Weights of a small contrastive audio-text model.
Training: muon at rate 0.03, 7500 steps, batches of 256.
Data: trained on read English sentences (LibriTTS-R), 15625 training examples.
Rows from block 7 of the text encoder, named by matrix and row number. Rows with one number belong to one attention dimension. Each number is 128 + 32 x the weight over its row's rms, rounded and kept within 0 to 255. All counts start at 0. Numbers have three digits each. After the name is the row's rms in percent of the matrix's.
# q: attention query, key and value (stacked) (text_encoder.blocks.7.attn.qkv.weight, 576x192, the q third), inputs 0-191
# k: attention query, key and value (stacked) (text_encoder.blocks.7.attn.qkv.weight, 576x192, the k third), inputs 0-191
q.54 106:117141186122208083138135122149138135095124134195096052038132145094159179111075108096190127143162130143148072171125096113113140127104173140187117178139106141156118153151147131123129134106152118130102113182162130120066099086124069111101074114192067123127079133109134084146206091139082197147130139122130110129107077109137130130150143114157170168117186135073112075190119131156159129141169117146091116099114112100157161126130105134114123159166111116184107145138104160099177131124139074191119115044151065117104126155129143158112149120112142144163103140123086114062087162100161124102
k.54 111:055105175153140119100129080106102085145117107099087120133182161117155051120136157144124104169112070144098123163121123146091124093145132148180093190195162150191098113113107202125068137101096122132135152190135160152086174107112108149138121148136143149157171128140108096078109130170137144114111106137149131150121138114104169181093111098073109147152110187117154102169075110110166081098071183111092174132171038159123083139087108141106132149105189091118073141151152109156120141152125085146119143114156138065172129153167173115164127148097167105134118097146106117115067173090120207135
q.55 094:116086125186165140183153074136134193153149212096131082108123090084154191115125116158130113121096170198120139118085032104096126087141134132130176136102075143146148077118158109128119126086160120099129132151095112186145205077123113141104194114138093117118113116116153127080092148083129164193127145154118160107104171105167182091140133082075122147128075168145131090090161153173140131093160111119103160122119083110128151123133155142090130112141115136105132131095146114102115115149130130151192122147157111044134125167113149114050197150118111167138168103179142129126085127130041127160
k.55 093:099127099145143101109108081135085055132084111180106127174149155135211135152159120118116143138140116157138043155160164110160169204188102008112080084100022139086112098059138126127104083179148129095140072128139129144167117124149111103100122075115109137120166153167157097115164066126140119173138139122084141106184131135109143169153108094107175112152080152126132133134109127074156120123126190163151098134094130117145107130092118135142070149171157141095153128152145129136169151135113140141184109160149118110129134093091164165135118096090155135175098088127155143116124196168155155099
q.56 106:100125172089130121103070079131110124144186113127176051171151120149175159201096114124111136041132099169149120128110154112135141121114133115106070173131110134085140124138099120087128130139101091155130086128123167071164122105136109139154192090083091139124122101091122148163157126147194133136200126154121134182156088165106099126162127117126148085181094113177170144132150081143125115130124148027178069103129154148166054108156115161170130125092112142130126109114124103131164121128170160145109170139092137111143137128121098092115145123141137078135175168043173190168070103102208116144
k.56 107:099139063199109145140132120100178168115147141097119135126123142065121189099140104171119085136072117143131123128169075039155159138149155139115073158064183119138131109139065097172099174085108107106148141115186131154143123146092175174166114153133151176171123187115118194123145150113086130081073116081078113066095113145146166114146119146142097122160167077119152165131134112121158166140129083147129106140158122125147107168173141144107145104146122091179044140059107153134103168133081094123182107106071152140136136105133110143146129107143177056091119156089125084142161174150077134107
q.57 101:121095121120111164158092147173141167188131126100151172087193126114082115119071132081170169115118146128146143133055174109157088125068030119143189066095155112114161136136141164126193162154150092096119132108089135089135127167140150154159153095144111167139150119168100131140100164091136074152176070103170130103129123094101166082118158117126119128075125118132138148137108114176127129122131118154128160129158035131192201135103069172122116109121121127132091147151155106099058118128123177169081110147103103186124219071116085153151141186099120150134116112111104127151127073148118137122
k.57 107:108125127158066127134027069176144129140119143132131115139107120155098123081162133105104090138118155154155155121116135164187143141160156117075165036140069106137109146132094116164143130137120120164104117109101136137150092125122215111121104140105157094106170112170125146163201091118162168105112200119110151101097191089157051114118108131178090158138108136156090113081127146194140140093114120154156071129149119145132178130158155123081199093133102112122134079109164118122169130096123114100168175140056129075082107134148149094129121108161098108155169076119152121153204136130210110125
q.58 097:169133099079091083117153108172156112057109126161134112077104195109159170146149093175128154147089171068152094131131129108158139138146127149161087160187111147091139147175137110068123103119144151104068076123132110091127155142133079114159115102126133090129160150125157123059173122134132135099196147103132153121120128135148135107153130134185165077093076158104166091149079117150171095136096144117104115117089134160096161162143122116091218138099171165112094159128146140209114139127130055110154097173105161154129146095131136191153150162154162099161095079171095079160117119061095093055
k.58 092:148116166092117138080122157077106193139159119162129074109158098153103079102193131129136153115129138166155167139135068112160144120132101145187076120152143141118095131069083168133122147155120154128113115120139145137156087131119122146122045147091158131160118039182133161101120113162123166157137113111112177125094163092119116162170137079082135116139151171065147132148177127093085141093101164090108212145129128168137075111030114141101201135115109165123139146144125061195110079121108121147114135054152177115091132132095137143182114078097130124133154092202116093167148135132154105154
q.59 093:133148129147185133098120127116093138120166156094096086108060088138116160055132135140100068103178145186135098141136102148060056097122140148136119155125211142149189143130128122200132144097159126133183177079107114139124020125084117122134144156095118131122184101126115095113144124159156197142150157135164135136146098097057186088119125144103135103144127154114119109111165116190150067163062165075110119117075133110106142094185137154102111162108070155071151160150137109132130147169175183130149122141140198071137102076128136118121120115092171149130150125128153150117136128092107129172
k.59 100:114127131115126094161081162096102123123171075093064127089132093138127178116110104113079083129166097103194106139143163060161110137154132102121129189125110152106144097139150100165111123163164130135092200105117121167079149116105112123121166102110157117180125159222126144121183116156173118149126105122091168091119144092124131164159100157174152119124161080166147126087152109078135166144071207093135114149124118154111125098190152122098110110146070152188140097120140111133095128168168024130177181137099153110082115130149113106110074105165188149094134113089157164131104162141053150167
q.60 101:157105107159139129106111167111114123173097101167053128141120179108098123134122172072127198173123129080152148130140147081071142134178142129048142097089117175111164103155133099133127112114118117152157137086148100165130163157199132109109143129140139085074104216143125167120111125116129117152111122128131119090087115194135096108138097129082133106082138110090107124164056133101087174094156098167129129141092144113181156179127170139154147139201115117126154178134082159167126147137093149076189120108169056133108082139053125122148082134123089140138115192116138100113148079138123229154
k.60 101:168108133130152112094167179164114113133148128125134197196120157155158083112174134134165136132158143084116119145110105125089125110072105125092140080121087089077104134165192148138128138142142130083175102139185118089166171110128085104111152137145100173126095100105099050097098114120091136133177168160160138115133021104097123132120087126186128155158159121135117123141094063139105101127207091107090160131147115149139131131118097118113130143141141144106100168110175039089109143129125143163115169183099248126142122153090121152099096167102121184151151154131083131101133126166210107112
q.61 093:126132119177080131115153160122148128157167110139066096130125141133165127129116145163099136172164051093174147127151127145134125120138112122103147188105107108109163139171107113088093063076131148146088102137077101028099054123176110177142157167054103149101082135164147159117111114173132126080103141164232167121154195164059152132092150172122127121160124117109141166085143118132103124094166142107104131137118083120138089090136166158119115139102071065142108083099078159151122101141150202147145087144103167089144156125122073084117154174136163153098098143145148171162116167159136153120
k.61 094:153116118088137138125123165072145170096168178100108120147097108143119141076136107142112102149075118111112175140159131087150155023067142121125133097102135129090131099091145078189180093159097159129129133093162094124095060141071111153180158146082168098162125150121088144141159146093130189134106145116108212144159090164085149122203138131169192121105080098137071147138099151147112130119069117126173069131116126076144191147091135097088095140156151093125119134132117134134177169092147133142137189117110171090156122086161153150165125113139142167129101126229153141108113155131078124150
q.62 103:091115119137128133103171218139101041153113150097077124202130101180171116115140158115161101047142128114141099150134101120152138150134183134084141113172144115128154162085163087095133117112135097159081169082210109121134111171155140195183178096105119124146157146162110118130129108140136176110143077097141122172197091119086136084114075127104164140158109095104106090138093098068140085111126102135150095151105114156113107130108117162110150060071103150146168093123150141175161109139140170085146151191155114168094146128072131137096149147205122150136098134043098114088142138152125149132
k.62 099:150099081100146148168159108209189134089215123122131155127179080131142141100123140129101176112134138150071125181125102062128098093103141117113157157135158113188152142176165121122199053169126124088098140047076095152106183145123093146072116155084087158133133119097132128145124156112146217094124101134166125090137123097131113127139116153175118090080158069151079114132085156160097167139120135060144133152140160175132151194177168119130131136152142108139090150132110132113124153113099078119088130122090148075135119111150107140114119102144154051133080144129066124139179116169109172140
q.63 101:125127156141120107132122185120136098187167131206116088198122174072165101132123184108153125168157132121080105183090127124112103147164150158098172145114128123152065099141115168098095136149151166117075143106141122131118046110153100126129125100132110141127085097108164116104151141113117152142091148114114121099208073117174167134160141091130091173075168134099128155173121168139140110132132145161100134188069138144100172159077139099189197101053161143172092070087161125089127121070157130126125131125136129171102077142094103106058118145150105147132154147122059127059127108143193104153
k.63 104:125076115106200108101161080122098131128144126176126096087093164193145099056178118137137124211070127158139129162124111134130142092112084164144176219092097105171168122187115146113116104173118168108114186135152170102100112080166142116129156088116128138145150146116153104158163093148127124086116095111091098134139108154092161098037170140096099139102134120091151114164107112139147109144134126060116157129148090158119105146114203126122089106090169140152168190139155096170098128119149082124097098132183147127117196151145110097134105123131090148085116082165100134166090203090167160084
q.64 096:111114156117124198175119104070153135171122140118135092204154148083116098123148200080186112123106138168084155146141122164081130108146105155114157107083089119180038124135109202113168162171098091150186150148176149125129093104123077093175118137129074126125108164164145135130186115147160124145136052169138143173122085136114100154061125130149126108148130151131116134135146152134118115108156052169089118080122172122088135077133148128126085192165097083105149168115191107156150166119165100175116104078114090160127168136103129085088131114138133065115131117112125181066132088165104125133
k.64 102:109135064170160130078142051100104111156131152137171130065121158130098116160126147133121098189100126173156110132167195143133164137169126146103096128136116151136100095119145192110069107098121140128071108136078131117121163142144165114141124155114159090170091129126134096167109118121151171126138146121094127183196105151132168090081041082140173140140144116171086091078124088155215139085130099168182090145100169126147120157181083138143134154103156120119075127177124128137088109115092178161105142126152168122157124199079136133102163164074172116113068088096078117129126139148109138050
q.65 099:183144158085135116133096111106128166108057133159131145151080130117155133157105051133081177185129120101178175188104090158121109119130160149183126103152105103152076128162141165055092128150124084143099151131183141134062122140110032107116166105124141062036128125188179167160151179180137123180120129114087120111108154084122129156123132091112116101094176112092114169161134169135140128074141107137136097170150149155185156093069160135129144114084154130113081095152131160112100189122124131098164122186146150096101130145128142111141175124090171118105088123099083107134105113103186101136
k.65 104:050154156103100186135160187132114138136101129106150123094127142123138139088119160127162172140160152182168083132171152210084079110130114134151065169117098121124077107101123174066138148101116138138088158115156168120122127093121134144121126107108151142133087115153134100130085127105098167167082192062152052142134100174063104077154159144085115174121097184115121087110142115103151117174089146082162166137140151173095031099110136115146092119132146174097170167081154105153163114106143148166144135185084103079054117110125173154132139100127139187157128115184118133131091170123127136151
q.66 107:173123132176061121147175134127125172169138139102101171175129147170139119088094106146171146146126140166081155107117123133076104121100080121119148182095164129134191137108165161099167134111144154132153152137100093061145138117142227134074206114109103059133110105108165105183095131065153171068128141136129108143129143116180173139071129090048136173151114135125059150075129124136133149149160179125119138134117151191080095119118092101141140139117137109130102161109161147141133089167143100117147103127094173077131085083061061138117159084135134175113094116111160169141069113105171116153
k.66 095:119080097116175093156091136131105092148192123115106087141140136143192159074166139107127108075131078115163082125201147081126150104090158136115125118128173153107151110110200124161132135138107083098164134101201110148161126138198127144104104104080108130161139099172150123153158156165135130165095133164116168112084087148203137070149121111092143124098119085142150173085170137169128135110163139118144076119050116110107130123129101120116131075077118122153172108202174095124223085165113124096176089119134095089186119093108108118143103138100171173137048101126111151131116140185101126133
q.67 105:065170103129149158115086184165081127114103121104119124181078103122162134123102053096161140103209120128124073158137149139088140121098154134190123143136128161152112208125103140123137158097105108132120097102161183091127086142100104120179125096077087109102166103166145198148217107168122157158069118111108164144161103150176150163125101131079120106107116104088109174135109128081163164146122124140086095142114118115141096112103090165086126146124109171106120117139128139103116109097204139151073191128144131147153112189128184138190095109123140109099151094104159042114143148190109066163
k.67 108:119133125129107099154164108133150155090154142119093111107105180114138201100132152152180123119141138145143102141128161145094033112099097139140161150120159122121155095162147153118162162102069124118091200203072154121110138108081150131105160173153141094134143142103122129119147077139149099141060083088105041112174067098089096186144127090121139140188100161161138098155161156138154153128073157112159129131096119068197133168068169121128159131131100130136119108113128126103165080177154099113092107141101108092102199085163108103151097163116115114102157121173090147142168152133038187168
q.68 097:178149160129165142112158125159061119167063146138069116153078113165109106151186175130084128100146138119091127110130064116124108083100210090109141146128174151193184105106132139174154140119095138106134124116165085148143065110113140142164162170103120074198072091094070055089135090116185111129178053174140146155124141135137165147133139103118168127176141110114072096164206156152081137125198103152116104156147101113118131164117108140160126108124100134098155111139137129103152100115134174180107147063128140087156126093122120096179137194114125115100131159105117166123079104102107130165
k.68 094:168155106106147186159127136128127116110143069111170153051123092089161148095111126115148062090135087130118057166148139117154107133139078135136140131109130070152151128135052148171128062108125138132129153102116076099137177136144130163069182110160110105204122176053132121135161120124108104143110156231089151162131125115091139071079133122157099134185088067180103117101101124188140184126165164071128099122124095124114091133179101105122172104162066136130131150171151099132158134160154134166082187120138113143156121112152110153135102114145160115156130173125145155096122167116093183069
q.69 108:174051097163174158106121096116085135051088124122093146135148088201136088090191098157187112128140158083124103117138070129170163105120160123141106083141116157137168159092110178123087116098132123130134117166123094172074088123131173069116140129145141142110146093143123109180149165137104151208087167159135119096136133114132159132158099117114150098101127127140136116129166138155124120056146175146111081124140073161080083096120136162117137061134115132158074120109109127203158126098142169162116186126153150174134129150068138185138191151065161078049123129115170115122162129140069132147
k.69 101:136118106108112116177182170154134115148115096153126084085148130092206186098105197121118137153124154141163137123159082116159082146069128154107124124175148099108127175131106161081152087116154057131095093177144078101137140151146081076068127064179136114096085130114104155135088129157128124153151156061168145118108141172102085166195097137145123140178143146226047157160146121106193136142098155143142155160134115108143131084110133124095182155101104102143137129118115115114169069151100103146178187147092063057077134142151131156107137121139121129127117142097174151129133106169128095089
q.70 108:159167095169152078138139132142110147115139172114084162096092159200134145079111109131082161147103076131173148148148064149078071086091099143128117120136124135094170135131115108133118124030137149098158131097077106146105166078122130138083062158080180080126142083182072156210089110120083151183112118087144134111105127127147171121106143144156129132200126130211051118152117142148110123113121149147123139103133132098152143164162188163149138108158132181122148106107105141174163130163089163101141161126118135077113131161057095115165115162131114088079141166116126120152112177147076152177
k.70 104:105133112155093157136165144154117124125116098146072203166093170128115153128075157092138157112220139099160107081110156121127066137096138118167129174109085125126087172123131119153180091166156080155185125138123069174112105137141094121139148087155083108112090158174164121095119183069135168150121137123124194191132151107143123144155150172120150148142110096145135116152166138120077100149137150085079128175096083135142138105108072174047174137117075140154131142143107154121202127111188126161150093159105109100150085057085096091068132118112117199098130143105154103089144108151069116110
q.71 093:159146111112143170101131164139069126142067153106093131173150107105141096055136132123190155149124118113156115120130164147073158155134088119146128097117080051155137162155155162172123147182102159137138200165152134091108163063182148133072074135165139133122134149217117051122112110125150130104054130136136137144099111131128130126087088182110076183137194105101158138109129120070142115139171109121109105144170091097114120163117178114146067143170112137127110112114066142130111151093123117191143159130159144163070158192086143119114120101097150152145206108158144077101118111148100069149
k.71 087:120166166103185079114156127114133118184110179141094130138165203135132120117106112162148152190187160129098113167102168132101097129106068145118136140120180127114102105151131148135156106081130094086156128196081114070072127118113127107106181136138149114092167124114114071133148168178125138144103155146168080136116139126097145115137148142192161129098116106176114139137084117162120128117144057148111150048095143077133128174136123133156047064132170113180133080165164101130179141106124149140100144145081113125082090138132130120131138188071150148153110054155172155105049064066144157149
q.72 098:140074094122131106149132148121125106173115137108086085224099086200126079115094112122171128109129114140105109149135153089153140081123166147078155142111157132170154155131092147157202153084149125117144088112097152112134142173107121175093129095095113103089154103126121214114102154126163128088114129091142184115133135110174091084117108063118162130088136093133152121106131094121144114114104173150119132155087228145100097119167122128160155104135097110129170118174158157201171099134110144112184162186090105151139052171135104150088062049139163139108160180119131146088113081108156169161
k.72 089:199099141124128140140138126144136143075127154144071211165176143131059171089136161160115144131123125105121206118140142045137122150088135111106190106130107140114128096121186179146112128149132140061134142139192140147122172153210151094132084182116132137196087094103115107163122155120078128078106113137105094095137112144129169112187093085098118109167152141104099116086155129142147107116120154031164142181101106108138120121097128165065135126110172117141113106098166131077137124163110149122146106059125129083112114125058101089151125156111098168148129117091115161155136156196070161168
q.73 095:088145120122154078156092096125159173126174130128109206123116111135202140187148164162065152115129096115105109163083066135105121107111125083119167135146066152112089167086139084119170106105131093121106137108099062100099109132150104093125168160087138152132156161112151097167140156185138100102128154123103194176146162156199130098076122145071150143173098155146144070117138172139131127084076099123124081160095117169106109139085096180132154157157171149074139160138172133155163150191099142118118154148190059143111128124142133097070134124153098054086087117146141140131153167094096077127
k.73 091:136130135185165135159162157085101136091132148161066124105132050127155115153051128085127095107114145121126060113127136132061092119141178092143101207139107164117149069127173167166159098081141141118138147107163109219172158139148078134137108149142097185139101172161102150145162132104145122070143148109166130157197117169112081179106103174168149158084095106164080102109094153121144123142169131113111157141051138117159117129101104098142126137136163089153124125144058196082121112071122158110109129172180170106130118100066139146171110091121105072150113184112106162128130128149138098124
q.74 082:093148198145118125158079105108040108118131171130110149054175157159151180116122147124121094095092115168150196150139145163133143130103173107114127109092130136129140131083139200130137122136154147128130133174133107122106118176106155120162119109111149125109190158141179069115136151111201081108156192149127100149113177151086150103149154083145104086120155100108141102183145150135129093116115058092184149154141129169135205077095141119130035101095144090091133042104086129151096138068152118137148090168095126100180123173138114164098119167131129111064171115120083112136104094111094156145
k.74 090:086125112158099130092143098130121097165102081066109096086138175134156155189118109158048072135102091140126139121167163122101192147142151129145115163119063148144152125127152147097136112109187123121177181062135112101135123142131119183115157145133170095098020143127072153139087125115072119186061182129159178098138119160135083067135126168172110110153067096117090140130110139113155142134117164169157155068145141134099133100153103146148136085151150151100165139136137094167126124128147123159132129131153144167058064075151161184090143085110179098144102126092162134190096179131124149124
q.75 103:159108065130111147145086140147125158204166172142177135063126142172178193162084100105133097153131125149157143121200144084127135117100135144079105139152095170085126136141082137121127087165119085157159114107131129135094175110129087130116131090153127125151124113125124097136200133090103124160121113109085049157162133066161136113080148148150138121140104070139098101093122146140123137165057070150132199119074134138136135116107098120100040114074126122153182199115154157067095115151154121109152127116146114092154117128197193140111122181144101208167061105108134123112136170112148154113
k.75 103:128134202228093125142116149157067119125197073149125143196135142131111055109154136119129176084135105146125110103110184115070140078132135088135081126098096173158086112139174133139078161113123098109104129152133124190143121084076166139115096100073088148066169115120118139086112100155142105149074086151134165093132116092132140181123083128103144122084107134117158131067128127113130087101107146142089146147131198198204159090161122151134093145159156132127151083135127136059130102158161150163160124088206138137156136096120168125133164120146184096150118139129134119164152160149138056148
q.76 093:169120176116109176166066084096117077121153148139109190138137089182175143141171148133131126105170152166110085133116180135086158144104113133105125154193174135118149127114140212080142116131087079166172164148132140084161145176102169108145162132107103146174176127096150086185189162135162164173136121152171113178080091122126153078086159130105134056136130088099128157070112115091109163109108067135155119176087068195136115110146108113128108053136152131145088153132134086119174112097150129123089146097105073118171086106085129109103123138136092109131088081107083146078129131124138100173
k.76 089:177157064169162073189118117181089112109143126142096068115136105153186143130107202115114108085134144165135125075221060083074140140090165097162121162133106093181120155114121180138166144141085139178124184149146117148158082154152148159165143085108114110115116134129127167170103124095113100098062122101125110139086144134169092098063069164197134131099123135184159127101109153159094143098083117108154135184086179179134135177169147117116135134110082136096146099114112052153156090125132164154148122114141136132151128134086136184162132109116141130132105164082070123112108131150095092088
q.77 087:059116158093156112161149147181121118101158171203146045121146136098087149152160124111087127106102102173104086128122107132138100148163185180164089180080155178113124150055132172093139156092144149103128130182109134143133144124116134180154079086093070150173091149075138190109146144124102187145126171134143198117139113101139111093148152131159123099109105176124132098148067132119187109146126076143065155115094111065124161095135174138172110121137097158077152131098147110155137154184107063178134114095113153140142150151145119121113100120058081087096137108166080101095169143133119149087
k.77 087:104151126144167150079089056093090112155144099108078157136199150154143090130144136152117092185125090155115161086157168147152161182170095125131128164121097095197095132101136129138138130137134155137103092182095132139114124167070166126184113120075105082137117153098155107151169120123161116150185146158118116107106112121116105165097132145088168083151112176051171139204141129150125122063112144136176125154157089158069065117082101134127183100119112046082126175135100128123130138105168089106110089109213182156088143156114117131078103140157151131092149083136079115167109172154143156098
q.78 123:151131126108156110120153068114119188191138106155057134144123149077059093163149050096072158161167136076106128134140094082172120088097143145183133097130066081109066139119146129127133132145154149108089129175148143080092178126190121130107143116099086119174136106114091083126146127099122087197159093124130174138179120086153135133119115170101121082123150076107100151204140126112163113172172141153158104144197105160151134173157124175113156112124133112134157096170178101055111183121129170112106122095132114143111091102162157117179111144081128134175111144146135086121127171068187097142
k.78 110:126126210131124124138134124133125159136140103143168138117119160066152070090113171098206107114120139131135165136129083175158129097180147098125107129078082114049134103154053137158070149096111110111092123099097160162075187133126166105111093111143153173112142150091095170110077154208106100085089163132148084145091082111088126173085171120075099189129103098160118065145147072132199105200147069113102107119131146113138131140176121115173128167149102138133110106128121129130162155135123102121150156160086149139165166139101129174165195087157085169142136105178154145112143088103106146112
q.79 117:143141151161113151111128153098107109100156180140142145194113136106095150153141137164179155203143107094155182133166123122165162117189151147058073125075064127114072116153129159103119069145105082118116173073209108081113156093146115094116087143132142123180150141144159137153117138093129118055153111094134044139149106112109145188099161116143087083148108107111112103135084144131148129116150113088154135139138153085124171109086167146183104174109119118159097150058105144105076148098117131071162136153103121138170144163116121062094150166119125139100140130104173097127155167187219126078
k.79 114:110138114104146173124164166118101172197176108189152136125064202123096085054162171177206172141099134164136106159102125135076150106108135112157107138103128202146074124105180122096090149061089113086085099031090148101185083046093124124121133093106135109124152123101132081116132124116089177123093179097166125158121104136139138039092148129104136130122140094046146159125138152124132108157107122161118175130149171168102139134160133180155169125122193119146124132127137123171099146111080153164110097171149131144138123108122087114108128152109178104112133127141126129127091152129168096136
q.80 085:141096136161100162139131141145148103127085082154057103149120129111164149124168072108084130145130140059142186181115104070164135148163142099148115177137152101052099096126141138186101113070138159146094147137142164064130152121163082132143053203120123143085091102091057114143166100163140088160146127121181142093177131102161153081128103143142159100117208152147152155143091143135163132149103151079109132125158096081073129119099116115095156113078140157180105116131111134129127101099173124213057178165101171127151137154138135118165146178146131137081110120106146151105081174115084086144
k.80 096:128097119072070146144087136114129171088099117160177087093095119096112105094098122072103098150141134157148173091107176095181109102098067146172119131059121117172095142116115157136176091161100158180114198139128081160071111125095110162175095168133142151130126132180118138160113093224147136105149133114127131166071160082100132142124165156130133121106142177175112086179091145205135073136055121092124157078142161136122149151135183084090150123137102100146151105104164132180127109155203117065121157140130134106152177130153090166157119127213143133115126090127124115107125131139110085104
q.81 106:113124203091149155122124133122113119169145180171175120124161128094091059086190130076146155164102101086118125151097066136115170125158150125121110105111064102127115082136109134054112104225114096111083139097164131155097147144150152163122120135166115121122100205113161116149139121125096092158117136180080146158145128160155115163169152149104168156194117128087097122124106109076113157095175115175118071160156133119147124154148196123180115119136166090202113136126084115118075159116057108102107137108157099116141131152095097145104074106132148110173073049131130148138164124147179180085
k.81 106:061139100140161136139156150134143114170107116132179130146096111080143128175067115130175193134086142138077092120121127208070170108168106102190178154108199162118098141185124172076110141137147118120102092118131117139156120144156147098142146133114093220110142117065141120158105128007093122117165143112195132133104111142108109099093124137081160147130073146149131089157126082121131096135132074151120195134152139170111136131112102123100080137124206146094094187094104129127156141127091142151142139186132103179130111137143152132089122141110170166153146109138089093066106076099160145089
q.82 088:166107087190148131123126089156100072120106111129088161182131127064173186095117206126089144088133143107132142162088127102119111053138150070134210157129197172141147165154186180130106137091103108110111105131141119090119135153123165102129141200135095086138160177188140119158176109138128091171141116137145130076139114098115139102089175128156152123095162139030131133081137179137078144126109126092132117166121117159140148194124088112143120120147101136116118147130105138099062180121158090097190087108117096133138086045106108119175106102118107168148117122089104139164170102092157135153
k.82 095:167148116128135073049159138089152131106089163119131135110084126159191107136206106088111078080128129119160064149119176111142093101077095088094118134209112106124159129123122157135133193162101115103153192065073122140133135131188130132136166107086177127096139130161073100138160101153125169153083168165121124137098088103092126130159130085112141168110200115173113064102129124158171093100168114095152129115108126114155134134095194114118116132122173171096164145117161043142148124188151105144138139099074187073064134174154144158118169113120147108137163127150112099135106136090129173106
q.83 105:133117097101111168119101143145212145149130125154141190163127129150102077090143093147108124167126174116052115131138127116190109112066138180156122112117129105143173131088159176160164133092066130130122127146088114143194139155095139156116097080111113203152100120105135036134066129129081159103112107184130171137162138119088084161096127123060086100135154161141089102142097093141096170113097138162140162108137065111112127148124163140136193068143151156164142068145151123051077108150096145159160109100161130153134165121166123109106131170134072147142157124118105134120129101198096164204
k.83 103:178103135119098156107131101137110125106123158137159144173179159116116120138137159116127139171125203145120174137125150138174118161137149119113143118094101106121126120142146120178134082149107136115150136100087145181102095093127127105125074073151037136105177123120199099188170155058133079051149117132106149156147118113139099134122137092153165191043069120201137118149148143137118142138120183167124081127143124107164154119129171106118207084111062102099131041137056151117141117130130155051120173116124071136128164170126130127127101115100080134106114144135206187136145079103146104144
q.84 094:145089120039162159125135104191142162111158146098173152082076060144078093152101174124154113163175109157172102116095136106085155084103148149098132094105144132142102156138124151144146122163136117130092083114145185138116071145103126144128153155129143088155150137158164133064188126031145147093185137099024105201123141123167091170128124152117116143172098092135086097114125127091140152052147111109142126088121181062116169100135168146127085122134143151110146146151079121066102127138188174114121129163128149123140092124183153149102116084113142138106132129171162150099161154171164156087
k.84 097:155196138142142166085167137183122121138136106133040190128105095152124136104165121136138157099097161122109099110147144119097127087165149106130098142164167158149129150108138162142070081091153133143089135107136177134150167116114186145120170099155133150187102150060159083085092095072130092143085134125135081063166169125135141147047151135114103095138099097078173169086184097128114134097100141144149126183104117137082130184138086119085162126176147151136100136143138157095127103130066099163099068130196078174114108081124141114099073089162154118165114134152163201177158115138080154143
q.85 086:147165132152126134138138120147119076174066100097120156146153165145139097087138103134170101143147172114136169129150145086123130111079093117124157156099119101154180095202108117066101209144121147117154142083108165065145138156065131092116101161134133115138116110166104150119112116094146088174091153191122109134077124157093116097142158123182142153138147125100143186124149162097095157136078154141093148151139141151057125155134169090124082175107180072183075146113132080131141102162132082173135139067125202128060086194100096168155110174197127141069140128110144148126132155090072091102
k.85 086:145121137097157072128160097100159081105104139082140084154110156095079136121147120106075145150171080137128106146086091144153119094098104170105137141151161156116103133170181063154131122130135077167114179155111087111145080166172128143132130146099197077069147122154104144214131096148137090141131135134125177251159126061184112170183092070145171147133150133157105129093122143159168069101129119145131113093105193098084107088092122158138138132108139214162126137136164131142152077185109140138106112067110101146162131098116161095113162124139115163139130121125167105117097150105118175086
q.86 094:118072161136169100084161141113076175130145104085128088160146107083095159151170114131096121159099110137116117112159070126116145165114125109106091131103128077122130140119098118197092170092096094187155151105114163158116073135103145160155114156136113130107112111066098126108146148170194155125088123137143182131090140099146076081155139106108120100119087155201144116051074148086159134144101172115063138122105183102136090134182148126125198165124128184137115099104190088172168135119170138187114159120128153130111089145149115119197208152085169123105116056117153182126173137112092092107
k.86 103:154199142106168107197037169105054118124134086160065111123115052096116170124106099174121088171171171146184164097076122081183161140123083111100138071147143083122053142140125084127162072133115073154098127139149074149133162128135085108131126133140102116130139095115169084145137128109188121161146157115100115104104091135131146145099143123149176069119182131172088152089129135099146162142071136117200170136154157101110171157154118148091131156112084117172154133155127135116107140150124123083138096116178129155171208127076145145152154144152104077140127146097088136112159095147119092137
q.87 107:109134186136190121136157168131161150060092159092158160164047073123134139120077058162131141146136089127078094125124100110119129117144162140135113166107153113128198099109167151167107198111152113176105175143146132116135174126092161151120136175099124109105169127111111139104103136155106125131165108101100172124083119130111091108149148170157108155092072139141118116049100117109152143189165126082107139129155144131158087166115170047075123108112070166057108105076102120180169123103130141079164193170109149184142135168167152086123152126099126141119165054154140143139081140125154079161
k.87 101:155154080038092189123121114153113111186091104139119170081129138136131154131128188144171088077176116142149135121051075093120119193106075130143148096171163118131124146099130123160174098179086090104123099128082063127125163147120118132121172080159129130141119118167177057129120136122164201180114167119105074105111144125104124143146121095142169139145184161097156125095125171076108138139089133094145160100157123102094104141165125146100091070135144083101187073162160119161134152129117135132120056138152085162134191123110118172165111172083109139122131111206148145108111088171143130182
q.88 102:128123135114196135175132140115158124111127096075101108130133145100153140120068182149151133086146160179121074092127101128102167131073103137150165059142123107111128112126072067157109141108134141074155111105090139151153113088124124158152133136108094172108167119156185153118070145111110148144146180146096125114098113097060134109127209169108114155153128100198084185101129169155156036170057155156128104111130126147177085105113138132040089145143150134138150068127164106091139097137139159133112074144123153129154141138139113124198148118109194128149107127214142153162134117050094134088
k.88 103:123149109076142079215142048152123171146127145106082152145096104144148157190127104181091119125180128074096145109134095168175126157159168094132080079138088161080144077132088091123091113155185164108130126083143136108100138121135131143118133104151156048145103133167106129132060136081207166131127132100054138078184162119149112169119084139106144148155099190180131118057161134116167117096116107179153089151161145164144154133095086117118087177164142155133154108161092134100112114120142088090197137073141078128122121106144171135098153088156131124155075132120140162126112082112152131143
q.89 096:109108114147079128163158118121038095128152088148112109180162215171146080091175075148107108101067131128141122137124143147183126134156129132117117115138124162062078088084094148079111129142116104100092107086098117146135129093184146119117157093136114102126160131091124189143118112120165136158192129133132099099183100078109096092112199172143119071161163111150125148088090154125125122126143200155204096167125155208079097163130108097109117147102107120152155076096130089174163164100126160093144137190095178174171128143105148140146196109110132158091139103116144138100094157150175095148
k.89 102:119131102086137136157178150145127186153148084166201161117064172127113159135120113176141126116131142092143172094162118079153188143107178128141148122129148105138163190151110137115148125158136169126094164109096097182113136122147088158112109089063187103128087160136109180154150103141143162091128157128056116106063097110124102099161130179079137149084169120128059107144192131113131116137145103139149171089140149094121151153099123114109074159129094171130176093144074146121163105157050144150160081109093120093139146110141104109040171123177117097106066112105137053194162161136144100113